A small self-supervised audio encoder (BEST-RQ), trained from scratch.
Training: 4600 steps, batches of 384.
Rows from block 9, named by matrix and row number. Each number is 50 + 12 x the weight over its row's rms, rounded and kept within 0 to 99. All counts start at 0. After the name is the row's rms in percent of the matrix's.
# convs0: expand pointwise conv (model.blocks.9.convs.0.weight, 640x160x1), inputs 0-159
convs0.287 101:58 51 54 64 51 49 63 52 87 44 36 79 46 78 52 63 51 56 48 33 47 48 46 50 66 58 47 41 64 51 53 47 31 63 56 42 56 48 58 56 49 38 41 46 82 47 54 38 54 62 43 37 81 31 65 46 52 73 53 70 49 63 38 40 61 77 55 52 63 31 22 69 53 54 48 52 35 57 61 37 51 46 59 49 36 41 38 59 45 41 56 52 41 45 58 47 40 54 46 45 24 48 52 54 41 79 63 29 43 56 67 48 47 65 48 66 64 48 76 61 34 43 58 55 42 41 54 37 61 33 44 51 41 51 47 51 68 40 24 65 49 41 31 57 48 34 41 49 60 64 42 44 44 54 44 52 37 60 59 63
convs0.288 103:51 73 56 61 64 53 68 44 48 41 42 59 40 55 45 52 36 42 56 46 49 69 43 41 50 45 43 48 48 85 41 60 38 60 52 55 30 34 38 38 43 56 37 44 47 58 40 56 61 62 77 32 46 41 54 49 39 39 75 44 52 26 56 23 31 45 37 57 25 14 33 39 54 64 71 49 38 35 57 50 40 27 52 59 55 30 44 69 30 65 46 58 48 47 36 45 42 44 48 42 66 38 37 47 29 60 56 47 60 59 59 42 59 45 51 53 37 46 50 46 44 57 31 36 40 58 62 49 66 46 46 58 46 49 42 62 53 59 28 76 52 59 48 51 57 73 66 29 53 44 60 40 39 46 32 57 57 58 48 61
convs0.289 100:70 37 62 54 06 79 32 63 49 30 53 49 48 39 37 55 57 30 53 37 58 47 43 49 73 40 20 59 62 65 42 73 58 44 57 54 28 43 57 70 58 59 58 51 67 56 55 44 53 52 38 38 60 31 53 58 43 54 54 61 31 37 51 63 67 41 50 76 58 51 58 55 50 60 52 62 27 48 54 35 58 45 45 56 48 59 41 50 51 63 43 56 53 54 59 57 82 49 62 41 47 30 31 65 37 63 54 38 43 44 46 46 56 47 46 53 45 52 51 27 63 51 75 51 49 54 45 73 51 59 41 57 52 49 40 47 46 75 58 41 51 54 33 57 35 57 42 60 75 45 75 55 52 36 43 41 47 42 53 43
convs0.290 093:65 53 49 75 60 51 38 34 69 56 55 56 55 69 61 47 62 62 47 53 37 59 46 60 51 56 37 44 59 48 47 56 45 44 51 66 65 54 60 56 49 55 34 47 42 41 54 38 67 60 68 60 51 41 35 40 40 68 50 57 47 40 28 38 66 56 54 83 62 41 29 73 56 51 50 28 45 50 46 37 60 45 66 48 50 26 49 50 44 44 37 54 71 40 39 71 31 48 53 58 39 41 42 51 48 63 46 43 54 69 58 45 50 58 67 55 54 50 47 64 46 48 33 34 44 51 48 48 71 68 34 58 74 46 48 48 15 48 41 82 64 59 55 55 75 64 50 47 57 58 55 48 73 44 36 67 56 47 82 62
convs0.291 095:53 40 46 63 59 42 65 39 63 39 37 64 52 56 45 26 63 50 41 55 76 48 56 39 25 69 43 37 51 64 62 62 37 47 57 72 68 47 53 70 33 37 18 45 52 47 49 47 27 48 58 42 42 43 66 59 56 40 33 41 45 51 23 29 51 57 51 37 53 27 67 41 58 50 31 70 63 47 31 40 51 49 48 45 68 50 38 61 51 38 54 58 50 65 49 24 33 50 59 51 45 30 57 40 41 40 38 45 51 60 66 49 40 51 32 55 59 63 60 47 59 24 46 47 46 66 67 48 54 65 57 60 59 48 60 64 60 33 28 51 35 47 38 50 43 79 56 48 47 44 49 42 41 60 42 38 40 55 74 59
convs0.292 095:42 49 40 57 43 60 59 53 57 46 48 63 57 55 46 50 58 84 21 42 51 39 60 56 21 40 52 71 45 45 73 52 49 53 67 58 79 45 23 69 49 57 32 43 28 66 56 47 32 52 48 51 39 75 60 50 39 53 33 48 36 62 59 24 44 60 51 38 41 38 68 43 40 51 59 39 59 34 37 51 46 46 60 55 84 59 55 54 37 42 57 50 49 62 48 46 35 43 61 47 40 68 51 27 43 38 59 35 55 49 57 49 46 65 49 41 61 52 43 58 29 41 34 38 35 59 72 55 61 67 46 55 57 44 42 49 41 31 42 42 55 50 37 47 79 68 41 60 51 37 64 34 50 50 42 49 58 39 62 64
convs0.293 071:55 46 54 57 60 55 44 33 72 36 45 56 38 37 37 63 89 60 51 54 42 19 50 58 41 68 36 55 38 45 43 63 36 70 56 64 58 34 66 35 55 62 26 58 62 47 23 34 54 48 13 42 40 51 68 31 37 63 48 40 38 44 59 51 48 40 55 38 49 34 51 50 64 55 45 43 40 53 52 55 34 56 44 29 32 69 53 60 50 49 69 37 60 40 44 54 66 63 53 46 41 42 55 38 43 52 46 41 65 42 63 45 42 42 65 63 53 32 41 40 40 32 49 35 48 70 61 65 34 41 27 57 58 69 52 43 28 45 41 54 63 47 56 64 27 32 59 49 52 55 60 55 56 53 50 43 54 50 47 44
convs0.294 099:41 53 44 64 47 43 41 61 39 39 47 56 37 48 36 64 41 46 48 41 58 41 41 62 48 43 66 68 49 44 58 48 55 61 51 53 47 41 52 55 48 47 24 47 59 52 84 46 65 67 59 37 72 66 47 32 70 53 35 63 28 36 66 41 67 65 53 61 54 22 56 92 48 58 40 57 46 42 61 46 34 39 39 52 73 44 49 68 55 65 60 45 43 59 43 66 40 67 74 51 44 38 23 44 58 56 49 39 54 28 48 23 57 53 65 49 46 67 43 43 50 66 34 26 46 47 46 47 41 55 68 47 41 54 45 41 49 56 55 69 69 49 40 56 59 57 52 44 47 53 76 63 57 30 42 49 60 38 49 52
convs0.295 122:36 31 42 59 62 55 60 59 18 42 57 60 48 36 48 35 80 45 47 58 39 46 51 48 51 46 41 37 41 29 64 37 15 51 51 63 49 50 68 68 58 73 54 38 29 37 54 41 51 54 55 57 57 77 48 39 45 48 54 51 57 52 44 43 54 25 44 60 49 35 56 51 91 51 70 45 49 46 51 57 63 61 37 38 33 51 66 46 34 22 42 40 44 58 77 53 51 67 75 42 64 46 52 42 39 38 48 39 58 32 52 48 70 48 35 49 45 52 43 46 45 47 65 63 44 59 60 67 30 36 47 53 49 61 29 32 65 41 46 50 40 46 38 59 52 51 44 44 62 62 65 46 65 59 45 51 60 48 52 40
convs0.296 107:26 39 52 67 72 40 68 44 43 53 45 54 46 51 48 59 57 69 46 44 20 55 57 49 51 34 59 34 50 29 54 64 40 68 56 43 58 39 54 44 42 53 55 48 06 37 36 61 25 52 56 44 38 66 44 37 50 50 62 60 44 39 71 45 48 36 40 39 34 38 47 48 71 28 54 44 65 51 57 49 59 41 60 46 50 32 68 45 65 46 59 55 44 39 61 55 47 48 75 54 42 61 43 43 58 45 62 57 61 63 43 35 67 33 46 36 46 49 36 40 41 43 73 43 45 61 56 51 44 23 48 48 68 58 42 63 61 33 23 41 40 62 48 55 55 30 50 68 46 60 25 63 55 51 58 59 67 43 40 51
convs0.297 103:38 36 67 67 56 67 48 51 54 32 64 56 43 65 46 48 72 51 58 38 58 32 46 69 39 42 73 51 52 45 64 55 31 52 32 56 57 41 47 58 55 35 44 52 17 40 57 80 50 57 53 50 28 35 52 22 41 56 26 64 35 59 47 39 42 32 40 67 53 27 63 53 54 54 59 47 57 49 52 47 52 41 45 33 39 45 35 68 51 44 52 58 50 62 48 60 26 56 66 49 62 41 34 52 59 54 38 25 68 58 55 62 52 57 73 46 49 34 62 48 42 74 53 45 34 48 78 58 49 40 29 61 52 62 34 44 38 34 54 55 52 46 37 47 72 57 46 55 68 68 55 43 49 63 45 60 62 45 39 50
convs0.298 093:61 37 24 62 52 49 60 72 24 61 50 55 49 44 45 39 48 56 34 61 58 27 40 63 48 40 75 46 61 50 73 52 82 36 47 49 54 41 39 57 52 52 33 55 66 50 65 65 49 65 52 50 59 55 55 35 63 50 38 71 62 53 57 61 68 30 41 35 73 44 53 67 47 57 44 50 45 27 58 47 56 61 52 40 50 65 58 58 51 64 64 72 38 56 53 62 38 58 72 46 23 64 53 42 70 44 61 52 47 36 66 38 62 55 59 52 45 58 44 59 49 47 46 49 36 55 35 29 52 56 41 59 67 49 30 37 43 48 78 29 43 60 39 43 56 30 46 36 70 48 66 69 64 43 56 55 57 45 59 54
convs0.299 112:33 47 68 50 39 33 67 39 58 54 62 38 50 66 21 70 51 68 50 46 37 49 69 45 45 27 60 55 38 57 49 59 28 38 24 69 51 45 28 53 59 40 51 45 57 45 69 58 64 21 58 50 46 48 51 56 32 48 33 45 58 54 58 40 45 43 46 50 31 51 46 48 65 68 53 53 38 68 41 67 52 42 50 41 61 42 65 52 59 46 53 24 48 45 74 45 41 62 52 42 47 75 48 50 05 43 70 49 52 51 62 58 54 55 54 47 53 69 38 65 45 45 64 59 48 51 67 70 45 43 46 53 52 47 23 38 66 29 38 48 27 48 45 55 50 29 52 39 43 48 52 37 42 50 44 57 45 52 55 34
convs0.300 066:56 80 54 41 58 44 36 70 55 57 46 37 57 41 40 38 43 45 33 37 25 52 46 53 24 63 75 51 52 64 55 58 33 48 58 53 77 43 59 54 36 58 51 49 35 41 42 40 52 45 49 42 47 47 64 59 51 48 32 24 52 60 64 32 34 66 63 33 35 37 64 64 45 44 75 55 64 33 36 47 38 41 55 71 45 65 32 46 35 48 64 70 39 58 56 28 60 48 55 63 46 55 43 40 51 58 38 48 57 29 52 59 29 39 46 52 37 54 62 30 44 40 48 40 43 68 60 54 57 71 43 46 62 23 42 40 52 50 23 60 67 49 46 56 39 54 43 62 30 50 53 40 37 65 43 49 54 58 43 66
convs0.301 120:58 36 48 49 19 47 76 44 30 49 43 59 57 44 58 34 55 71 60 50 56 56 52 40 41 41 56 42 51 38 64 49 65 36 40 20 58 48 49 68 46 36 38 49 48 49 60 52 44 61 43 53 21 41 64 32 34 36 49 62 73 39 52 49 63 33 39 41 67 34 55 44 36 62 48 58 68 66 53 63 43 46 51 66 64 40 53 59 65 47 43 53 32 45 39 46 38 57 53 48 46 57 33 48 56 39 53 50 50 60 45 43 51 52 53 36 58 59 74 57 55 66 66 51 54 41 29 51 64 18 52 48 44 40 57 75 56 30 70 22 42 39 35 50 52 54 32 49 76 38 73 54 51 48 58 47 36 31 31 45
convs0.302 088:41 41 48 59 24 70 36 59 33 46 66 51 43 41 57 47 44 35 50 30 59 51 70 49 45 47 50 64 59 35 35 44 53 62 55 48 42 64 55 64 53 38 36 67 26 65 76 48 68 49 54 61 65 57 37 21 43 49 43 65 31 50 54 53 81 26 51 55 64 46 39 50 57 45 51 50 51 38 52 45 64 40 61 55 50 65 71 70 47 40 55 50 57 56 48 46 77 56 58 37 42 54 35 63 59 47 42 45 50 51 49 40 69 60 38 49 50 49 53 57 51 48 75 33 56 62 62 52 52 43 63 43 64 59 37 50 40 59 56 49 78 66 47 62 79 48 44 53 74 42 64 60 51 14 43 58 35 33 35 50
convs0.303 121:53 58 50 43 55 36 61 62 61 64 62 60 41 45 50 40 46 57 59 77 24 33 68 48 53 23 63 56 55 47 44 70 39 53 63 64 54 58 50 47 53 17 49 62 63 46 46 38 57 54 52 51 35 34 39 16 46 66 41 49 38 42 50 59 54 48 41 53 56 24 59 29 69 33 55 48 64 66 63 51 58 40 50 55 40 50 24 76 60 39 47 57 71 44 47 43 40 34 42 53 46 55 62 52 65 38 65 44 47 70 45 60 34 35 54 62 62 44 56 39 60 42 65 56 44 52 68 75 44 50 57 47 62 56 54 46 38 55 47 38 54 42 57 57 71 51 41 63 74 52 36 46 59 54 61 76 47 31 25 44
convs0.304 092:53 47 49 54 30 46 28 20 44 38 64 66 47 56 45 79 40 33 48 23 40 60 58 36 57 37 43 60 63 34 41 54 56 33 42 62 49 52 48 62 54 63 53 42 44 51 79 53 69 69 28 59 44 53 41 52 53 54 46 58 60 62 41 43 48 53 49 61 51 48 51 67 50 56 53 48 45 60 51 45 64 38 61 67 49 82 48 35 30 61 47 60 46 56 49 52 59 69 65 43 56 41 48 54 27 46 56 72 69 49 37 36 49 52 75 57 54 50 26 48 43 78 59 41 39 48 62 59 55 64 67 56 49 61 38 36 48 56 54 71 76 57 74 63 34 46 65 49 30 58 33 45 66 53 53 46 44 58 62 46
convs0.305 075:57 83 46 54 55 38 36 43 51 53 31 56 36 35 33 55 57 61 34 46 49 59 63 32 44 48 37 45 56 80 42 54 29 59 56 47 70 45 29 49 45 80 48 49 57 54 26 53 71 37 45 36 59 45 68 45 29 44 52 23 32 34 56 33 32 53 45 56 37 42 40 41 49 37 66 42 31 63 33 60 43 47 36 58 56 35 26 54 31 43 50 61 51 59 61 33 42 60 63 61 52 59 51 40 24 64 35 55 42 65 40 47 54 46 50 56 55 53 39 55 30 41 54 58 46 49 53 62 51 63 36 60 47 32 58 67 42 49 34 60 52 48 50 70 36 57 63 56 48 51 53 43 59 60 41 52 61 43 80 63
convs0.306 094:36 52 39 54 39 42 45 77 47 46 54 71 51 42 55 34 60 54 57 60 44 67 17 49 50 71 45 56 53 55 32 59 56 53 70 43 71 33 47 40 58 62 44 52 56 53 32 39 69 54 60 54 63 48 38 52 52 61 34 43 54 52 53 57 48 64 62 66 33 26 55 59 44 50 52 61 29 44 34 34 44 51 38 69 67 37 54 56 52 43 83 48 67 56 54 38 90 37 64 57 42 57 60 50 46 47 25 32 39 56 47 51 66 51 63 45 74 54 49 75 47 48 51 54 50 37 48 49 53 68 46 56 66 52 60 22 41 48 59 61 39 36 50 39 58 46 55 31 43 68 48 47 30 55 45 61 68 52 48 33
convs0.307 124:55 40 22 73 81 33 60 41 55 47 51 76 55 46 56 49 52 55 40 52 31 28 55 66 60 55 44 39 74 61 48 58 29 67 48 64 44 44 51 47 46 55 66 45 47 57 46 49 51 24 41 30 39 49 32 49 51 40 55 47 28 59 48 51 72 68 79 69 47 36 50 40 50 40 46 62 42 50 37 52 79 56 58 30 51 41 63 50 61 13 37 62 75 50 57 52 27 73 70 54 67 52 55 53 76 41 39 60 61 49 57 48 46 53 49 26 35 36 42 57 46 40 51 50 49 51 50 58 55 37 45 67 55 50 34 58 44 48 33 44 52 55 66 59 59 59 55 54 50 48 59 49 50 49 38 45 46 65 55 58
convs0.308 095:34 33 68 44 56 71 49 60 58 57 45 45 45 48 47 56 53 42 47 40 75 43 25 50 36 29 44 67 32 55 41 62 34 59 46 47 54 61 49 43 62 54 44 44 44 57 44 50 53 47 54 47 35 47 64 61 46 37 84 39 41 45 49 57 47 30 52 40 70 48 52 52 56 33 44 47 61 39 43 53 45 59 28 44 82 61 30 62 75 65 31 55 63 32 57 48 44 44 72 55 44 45 36 42 49 32 44 65 46 56 45 44 64 49 56 31 64 73 42 40 48 39 48 70 48 54 47 62 29 46 90 56 37 51 73 65 41 46 35 50 42 48 39 51 63 65 60 62 40 35 51 42 63 34 61 66 45 41 51 66
convs0.309 129:60 71 11 33 57 18 65 53 44 52 58 59 64 54 50 60 65 59 43 51 35 62 58 44 49 48 43 48 40 48 51 51 60 53 44 33 48 61 51 64 29 42 40 21 69 52 60 33 51 41 58 51 56 63 59 62 44 43 56 45 44 63 45 52 45 27 37 61 52 48 59 43 60 52 47 47 28 58 42 58 58 48 50 44 42 36 34 69 37 29 39 51 51 26 57 55 57 79 34 37 81 64 80 31 52 64 46 54 54 67 59 43 63 54 64 53 64 35 49 56 24 58 50 72 40 57 34 54 61 53 45 48 64 54 55 62 41 48 52 49 45 54 53 41 61 47 46 38 44 46 48 36 78 63 50 56 45 53 72 41
convs0.310 084:51 46 61 75 48 44 38 46 41 66 39 53 66 42 41 25 74 56 71 64 53 43 54 75 46 54 44 57 54 46 55 47 47 58 41 54 51 66 41 77 58 39 54 69 31 65 47 46 37 61 34 72 31 53 47 32 25 77 48 68 37 52 41 65 56 52 54 38 56 45 54 51 57 50 57 46 65 40 38 42 56 47 58 46 42 41 47 46 59 41 55 33 58 41 35 61 39 54 62 42 48 43 39 33 62 43 48 48 85 48 43 45 54 38 56 33 46 33 53 50 57 61 45 44 55 23 38 60 29 53 29 52 70 51 42 40 34 35 71 52 49 58 48 40 47 62 61 42 67 77 55 42 61 49 49 43 67 42 19 44
convs0.311 110:51 51 63 30 55 93 38 62 19 44 46 56 36 45 53 46 50 46 52 51 50 51 50 45 42 59 35 43 44 44 41 54 61 59 53 52 54 51 53 47 29 58 63 51 36 42 40 69 34 56 27 55 53 50 38 44 58 44 81 41 74 31 43 59 60 56 61 42 35 33 50 27 48 37 42 62 77 53 37 52 56 75 49 63 74 32 43 72 44 53 39 52 51 56 54 42 67 64 28 50 53 49 41 55 48 44 49 67 63 70 41 41 45 38 55 40 49 53 34 39 61 39 56 38 76 63 47 74 62 49 43 40 52 40 65 52 46 38 60 34 53 59 55 40 67 66 52 48 59 43 40 57 38 36 51 63 57 61 33 68
convs0.312 114:55 39 38 57 56 67 45 27 34 58 60 51 65 58 42 55 79 47 62 49 57 32 42 51 50 65 15 37 67 41 27 38 58 34 22 55 29 51 59 66 41 49 33 38 46 53 47 59 57 32 43 76 37 49 52 50 42 47 45 70 58 36 19 43 44 74 55 30 74 52 43 65 45 50 35 36 42 56 53 44 54 57 50 44 41 45 58 43 50 39 24 56 60 69 37 42 58 77 80 49 58 47 45 56 54 59 42 42 51 59 62 51 60 48 47 61 56 35 46 63 69 51 37 64 46 41 49 60 50 38 44 54 47 54 57 62 46 57 55 58 44 56 49 56 28 77 35 52 54 48 69 51 64 56 41 46 43 60 58 39
convs0.313 092:52 36 49 46 47 63 35 46 26 47 69 33 51 51 24 43 52 73 60 48 75 66 50 61 37 47 58 43 70 56 35 27 76 51 48 56 43 43 38 53 50 56 44 56 72 38 64 59 39 37 60 40 64 46 53 52 41 56 12 56 57 46 42 64 47 40 34 14 62 70 29 70 66 60 46 61 54 61 59 44 45 44 55 46 44 51 63 47 58 62 55 40 42 68 44 57 44 61 72 55 50 46 50 55 29 61 28 55 47 56 54 50 34 39 19 69 51 60 65 54 51 50 50 49 54 51 38 44 39 63 41 71 33 37 43 67 52 66 38 63 50 58 43 57 37 42 63 39 49 54 58 57 35 40 52 50 53 56 63 42
convs0.314 104:63 70 34 55 52 81 63 46 50 44 57 70 64 73 53 41 63 50 55 61 51 69 52 48 31 68 50 55 51 56 70 51 54 40 39 49 63 38 37 56 18 49 36 51 41 62 58 67 61 72 62 32 45 45 53 63 44 47 56 42 45 41 49 25 40 41 52 41 52 38 22 48 61 51 40 41 46 49 53 59 55 49 62 54 36 48 61 64 59 46 52 65 46 54 38 38 55 48 58 35 57 40 39 21 48 47 50 47 49 49 75 52 54 61 65 59 59 60 47 63 36 59 39 31 44 52 49 56 60 52 14 54 39 62 53 29 30 63 52 44 65 47 53 41 82 58 73 35 37 33 66 45 53 45 35 67 36 44 63 59
convs0.315 094:69 51 53 53 24 76 41 40 43 42 66 44 51 56 30 59 47 65 50 37 50 57 51 56 29 42 57 77 41 70 71 64 40 39 54 27 54 30 58 50 54 31 32 51 51 31 46 49 55 30 45 54 57 47 47 46 45 54 47 61 49 50 55 37 68 47 38 58 49 40 52 83 59 69 55 51 43 44 62 44 55 48 50 54 52 66 52 48 74 61 62 67 34 47 41 64 58 48 55 57 45 50 49 46 42 49 56 58 67 63 52 23 68 52 54 53 53 51 42 25 71 35 73 58 55 52 57 74 57 58 53 58 55 47 25 33 59 58 51 42 53 51 43 48 43 41 61 65 44 51 59 75 45 56 18 60 57 25 70 36
convs0.316 098:36 66 41 63 82 71 61 52 40 63 49 47 52 56 65 43 39 70 56 75 56 37 50 59 57 46 55 38 35 37 43 38 38 55 34 61 51 60 73 18 48 43 56 69 48 33 40 81 44 74 49 72 34 38 55 52 45 60 72 51 43 55 51 73 58 34 56 78 52 53 60 55 66 56 57 49 27 41 51 65 57 35 40 43 53 48 48 44 57 42 52 49 54 37 42 50 57 55 55 69 57 25 49 45 64 42 55 58 47 58 69 63 53 46 56 60 50 53 30 53 61 34 39 57 52 48 61 43 55 50 53 43 38 54 56 47 34 40 30 43 45 58 49 50 66 37 48 63 47 51 31 50 60 24 63 75 58 62 30 43
convs0.317 107:49 53 52 55 55 45 44 47 24 41 42 29 61 42 46 51 55 54 52 53 59 47 38 25 55 53 40 34 67 44 51 30 43 47 35 74 35 46 45 42 59 58 72 51 55 49 42 52 67 55 57 51 35 34 66 58 55 39 60 54 41 43 58 54 35 62 36 56 36 43 39 61 48 75 54 48 71 30 58 64 41 44 41 64 75 54 53 21 64 40 58 67 46 61 63 19 52 58 38 53 60 47 75 40 34 47 66 69 43 48 55 56 41 56 39 32 47 53 45 49 61 67 53 53 42 45 65 43 44 26 54 43 46 49 28 76 86 43 51 45 43 49 60 46 55 44 59 72 37 36 52 73 40 38 34 42 66 52 57 62
convs0.318 114:42 60 73 44 50 80 36 62 41 37 58 36 55 34 51 53 32 33 57 34 44 72 55 37 59 31 44 53 40 62 40 54 46 45 43 66 25 54 43 39 34 54 61 44 39 64 54 42 48 57 45 62 42 34 44 66 51 45 60 43 55 56 37 58 42 54 48 54 41 71 45 29 56 62 68 65 53 54 54 53 49 41 60 41 34 46 46 22 59 51 30 53 30 47 59 37 52 54 45 58 52 41 26 45 59 45 51 61 59 50 42 57 39 37 55 61 54 64 37 43 46 60 32 40 44 58 64 78 62 66 43 59 51 39 63 70 66 56 35 57 69 58 72 62 63 52 66 70 21 43 46 29 57 38 45 48 21 67 38 55
convs0.319 103:49 34 81 64 35 71 44 39 63 24 62 53 51 44 43 41 63 39 52 44 52 46 47 45 43 42 48 54 61 70 73 60 58 45 51 46 61 49 32 56 66 68 57 37 71 52 33 49 53 47 43 44 56 55 39 44 43 55 57 53 23 54 70 56 60 39 54 51 31 49 52 50 89 36 52 55 55 54 70 46 50 43 58 40 43 50 63 66 57 51 48 59 41 25 66 58 42 42 38 44 52 50 15 56 51 60 51 36 77 48 43 33 47 29 29 48 48 39 56 34 40 43 68 55 41 49 59 60 48 37 37 56 53 61 37 49 36 47 39 52 62 45 49 53 51 75 47 58 56 47 56 89 59 50 42 36 65 35 62 62
convs0.320 103:46 53 57 53 56 68 88 53 50 45 45 24 54 53 47 63 50 47 63 58 49 48 61 40 51 50 24 37 66 36 36 58 54 24 27 37 45 41 55 46 49 55 52 51 43 61 58 67 57 57 40 28 54 34 59 49 50 35 41 45 47 36 56 50 57 08 37 46 58 54 64 66 54 46 58 59 46 45 63 33 56 43 41 48 34 54 54 43 39 41 76 44 57 49 44 51 51 55 52 29 51 50 49 75 55 55 44 60 56 46 46 54 51 48 51 57 38 29 41 46 76 59 75 66 43 38 44 40 58 48 37 64 44 41 32 64 51 31 64 42 59 47 54 56 34 28 37 32 74 56 35 56 47 45 31 49 35 55 35 22
convs0.321 094:51 25 43 81 70 52 49 41 54 45 67 56 58 48 40 27 62 59 35 40 44 66 51 77 54 48 37 35 48 51 72 50 55 70 60 70 57 55 55 62 43 44 46 34 55 43 39 51 45 70 57 55 53 54 50 35 43 65 42 46 54 57 52 59 63 47 37 46 60 51 40 68 56 34 54 45 49 66 54 41 50 52 55 50 50 46 38 40 60 39 29 52 47 75 19 66 30 46 47 66 49 46 41 57 57 55 37 65 65 50 45 30 58 50 70 47 45 43 63 63 57 75 54 40 48 70 63 61 60 49 74 52 76 65 56 63 36 39 52 49 68 53 68 59 60 54 40 46 40 68 32 84 58 47 57 51 56 36 70 51
convs0.322 119:45 53 42 61 59 47 62 22 53 51 68 41 52 65 40 54 52 41 50 60 53 56 52 49 47 44 33 36 44 42 36 53 71 46 53 61 51 37 18 58 22 38 25 52 51 54 83 62 62 78 49 45 35 62 79 48 46 32 43 61 42 54 62 42 49 40 38 45 43 26 33 47 61 56 39 66 32 53 48 51 44 43 48 46 59 53 32 59 63 49 37 49 46 61 30 47 43 90 75 49 58 48 38 46 47 55 33 50 61 56 48 47 33 53 66 57 48 37 63 56 75 64 59 40 41 56 44 42 65 56 55 56 49 41 52 49 52 55 60 58 50 63 41 71 51 68 57 50 46 26 61 32 67 36 38 54 44 51 34 49
convs0.323 100:46 49 36 57 45 33 45 62 45 38 50 61 34 28 58 53 59 61 44 66 55 65 48 43 72 66 43 48 51 49 46 43 28 62 54 56 56 38 53 47 51 71 51 51 63 47 41 42 58 60 53 43 61 55 84 54 42 69 59 54 53 46 57 61 59 27 37 56 51 38 54 46 50 80 35 56 30 56 54 68 51 60 54 63 55 40 69 28 40 43 46 44 34 56 66 49 59 32 22 48 40 49 64 75 24 62 48 35 49 50 33 35 43 62 79 45 48 26 50 36 53 41 45 42 48 65 54 57 42 47 44 45 57 61 47 37 42 68 48 33 69 41 62 58 41 23 38 65 50 44 69 44 72 49 65 36 40 37 59 39
convs0.324 124:46 73 47 50 80 38 72 40 49 48 46 54 48 73 64 58 42 83 52 61 53 46 63 56 37 39 57 45 48 44 36 48 38 48 13 73 63 61 60 50 39 63 40 59 59 51 49 78 36 46 62 43 47 36 72 50 48 54 44 51 67 50 41 52 72 45 30 56 45 45 44 35 50 64 49 57 35 60 41 58 49 55 47 49 46 53 43 34 50 50 56 43 53 47 34 56 26 43 33 58 48 50 54 63 49 55 64 73 46 35 54 36 43 54 59 53 47 52 47 53 25 45 51 49 54 54 43 26 49 60 53 46 50 40 48 56 53 33 37 47 52 55 58 31 61 12 39 51 38 78 21 47 42 46 53 73 61 71 66 51
convs0.325 102:45 79 37 45 56 40 50 31 29 43 36 45 42 39 48 34 75 26 42 76 39 56 65 52 38 71 44 52 33 40 46 57 47 54 49 61 50 31 36 35 27 54 41 51 65 40 41 67 50 60 33 44 54 37 31 57 53 42 55 54 67 50 64 40 46 51 51 45 56 58 49 19 70 46 40 62 33 68 45 55 59 67 37 57 32 41 53 30 38 50 29 50 46 40 43 39 52 45 47 54 50 59 35 33 61 41 27 43 47 58 76 44 68 42 51 66 40 56 55 74 63 57 51 46 68 51 41 64 60 74 49 45 61 56 67 52 44 71 49 56 47 56 68 46 47 60 75 53 56 49 62 36 57 44 54 55 72 62 50 55
convs0.326 064:63 49 67 33 66 23 42 47 41 47 31 53 31 34 48 64 77 52 53 70 24 31 55 41 54 52 44 55 27 38 59 39 28 74 71 73 38 37 65 32 46 74 51 62 57 62 41 39 47 41 43 51 52 55 65 24 48 56 36 48 44 40 71 45 38 44 48 62 47 56 58 54 61 48 63 42 27 57 61 39 42 63 38 74 60 53 52 62 46 42 74 49 52 49 49 56 57 50 53 48 67 28 41 40 44 51 49 41 63 51 37 44 45 42 50 43 40 54 62 20 41 46 66 67 55 72 51 62 45 47 57 28 63 72 53 36 37 42 39 43 63 36 55 52 38 53 55 50 37 47 56 44 65 41 56 53 53 46 47 44
convs0.327 128:54 51 52 33 44 45 51 78 61 24 28 55 34 60 44 55 38 43 42 42 41 45 46 43 41 30 38 68 36 38 59 53 56 56 84 55 52 67 46 51 48 16 60 55 51 42 79 22 61 57 40 43 50 68 44 27 41 42 62 39 50 33 48 63 53 53 51 46 54 29 46 41 58 46 45 52 58 63 53 52 45 40 46 53 65 36 64 57 57 70 51 44 63 46 57 52 52 56 47 56 62 30 48 56 50 46 67 68 56 49 40 33 33 56 56 52 29 51 35 36 65 48 63 55 59 69 44 53 62 47 70 53 35 61 75 36 39 55 78 42 53 41 45 58 67 60 32 45 40 54 49 28 38 46 46 48 26 37 60 53
convs0.328 108:61 45 50 49 24 60 35 66 45 45 58 53 34 55 46 52 39 36 07 56 43 43 52 43 57 54 47 65 47 44 35 65 52 60 54 60 52 36 62 59 44 42 48 45 66 45 28 31 55 49 52 54 89 71 51 51 53 56 60 64 69 17 44 43 49 58 51 66 58 38 58 63 34 64 37 61 43 45 50 48 61 50 48 66 63 50 45 58 46 30 53 41 56 32 38 55 55 54 13 48 42 48 63 51 57 49 56 40 47 44 66 41 37 59 48 56 61 44 42 25 56 34 69 54 69 53 49 54 77 57 51 53 58 59 65 49 54 45 60 60 56 42 39 50 71 49 18 45 52 52 49 63 48 43 40 64 45 55 69 25
convs0.329 107:59 59 59 51 58 40 60 65 53 24 30 72 70 37 60 63 43 32 45 30 25 59 59 42 60 64 71 54 36 61 65 51 50 62 57 53 48 51 35 75 56 83 53 50 43 50 53 52 40 29 42 49 65 67 45 44 61 67 54 50 44 39 58 41 56 29 55 47 46 31 50 55 45 39 54 50 56 53 49 51 49 56 64 57 42 58 49 41 24 51 46 93 46 34 59 55 50 47 37 39 32 35 51 41 48 54 46 63 47 44 56 52 56 42 55 58 30 47 39 41 63 70 36 49 70 65 52 43 47 67 42 48 58 39 40 61 64 54 43 43 56 59 70 62 63 53 64 62 38 43 54 58 65 64 65 58 41 50 67 84
convs0.330 121:57 30 73 56 55 69 35 29 50 54 54 43 55 55 29 34 51 28 69 46 51 60 48 43 32 35 47 48 31 56 33 75 47 51 51 59 37 56 43 53 55 49 48 47 22 39 57 53 55 54 41 46 25 72 31 69 48 56 74 40 68 59 58 60 45 62 42 57 22 59 51 37 44 46 52 40 72 48 44 65 54 38 34 57 46 69 40 50 54 50 51 37 42 39 44 40 70 50 71 41 59 45 52 56 51 35 49 67 69 49 33 42 45 44 54 37 62 40 17 61 55 57 37 51 65 46 68 62 34 58 38 59 53 37 64 39 39 38 58 56 53 42 65 49 39 55 55 51 20 64 40 58 27 36 52 48 56 37 47 57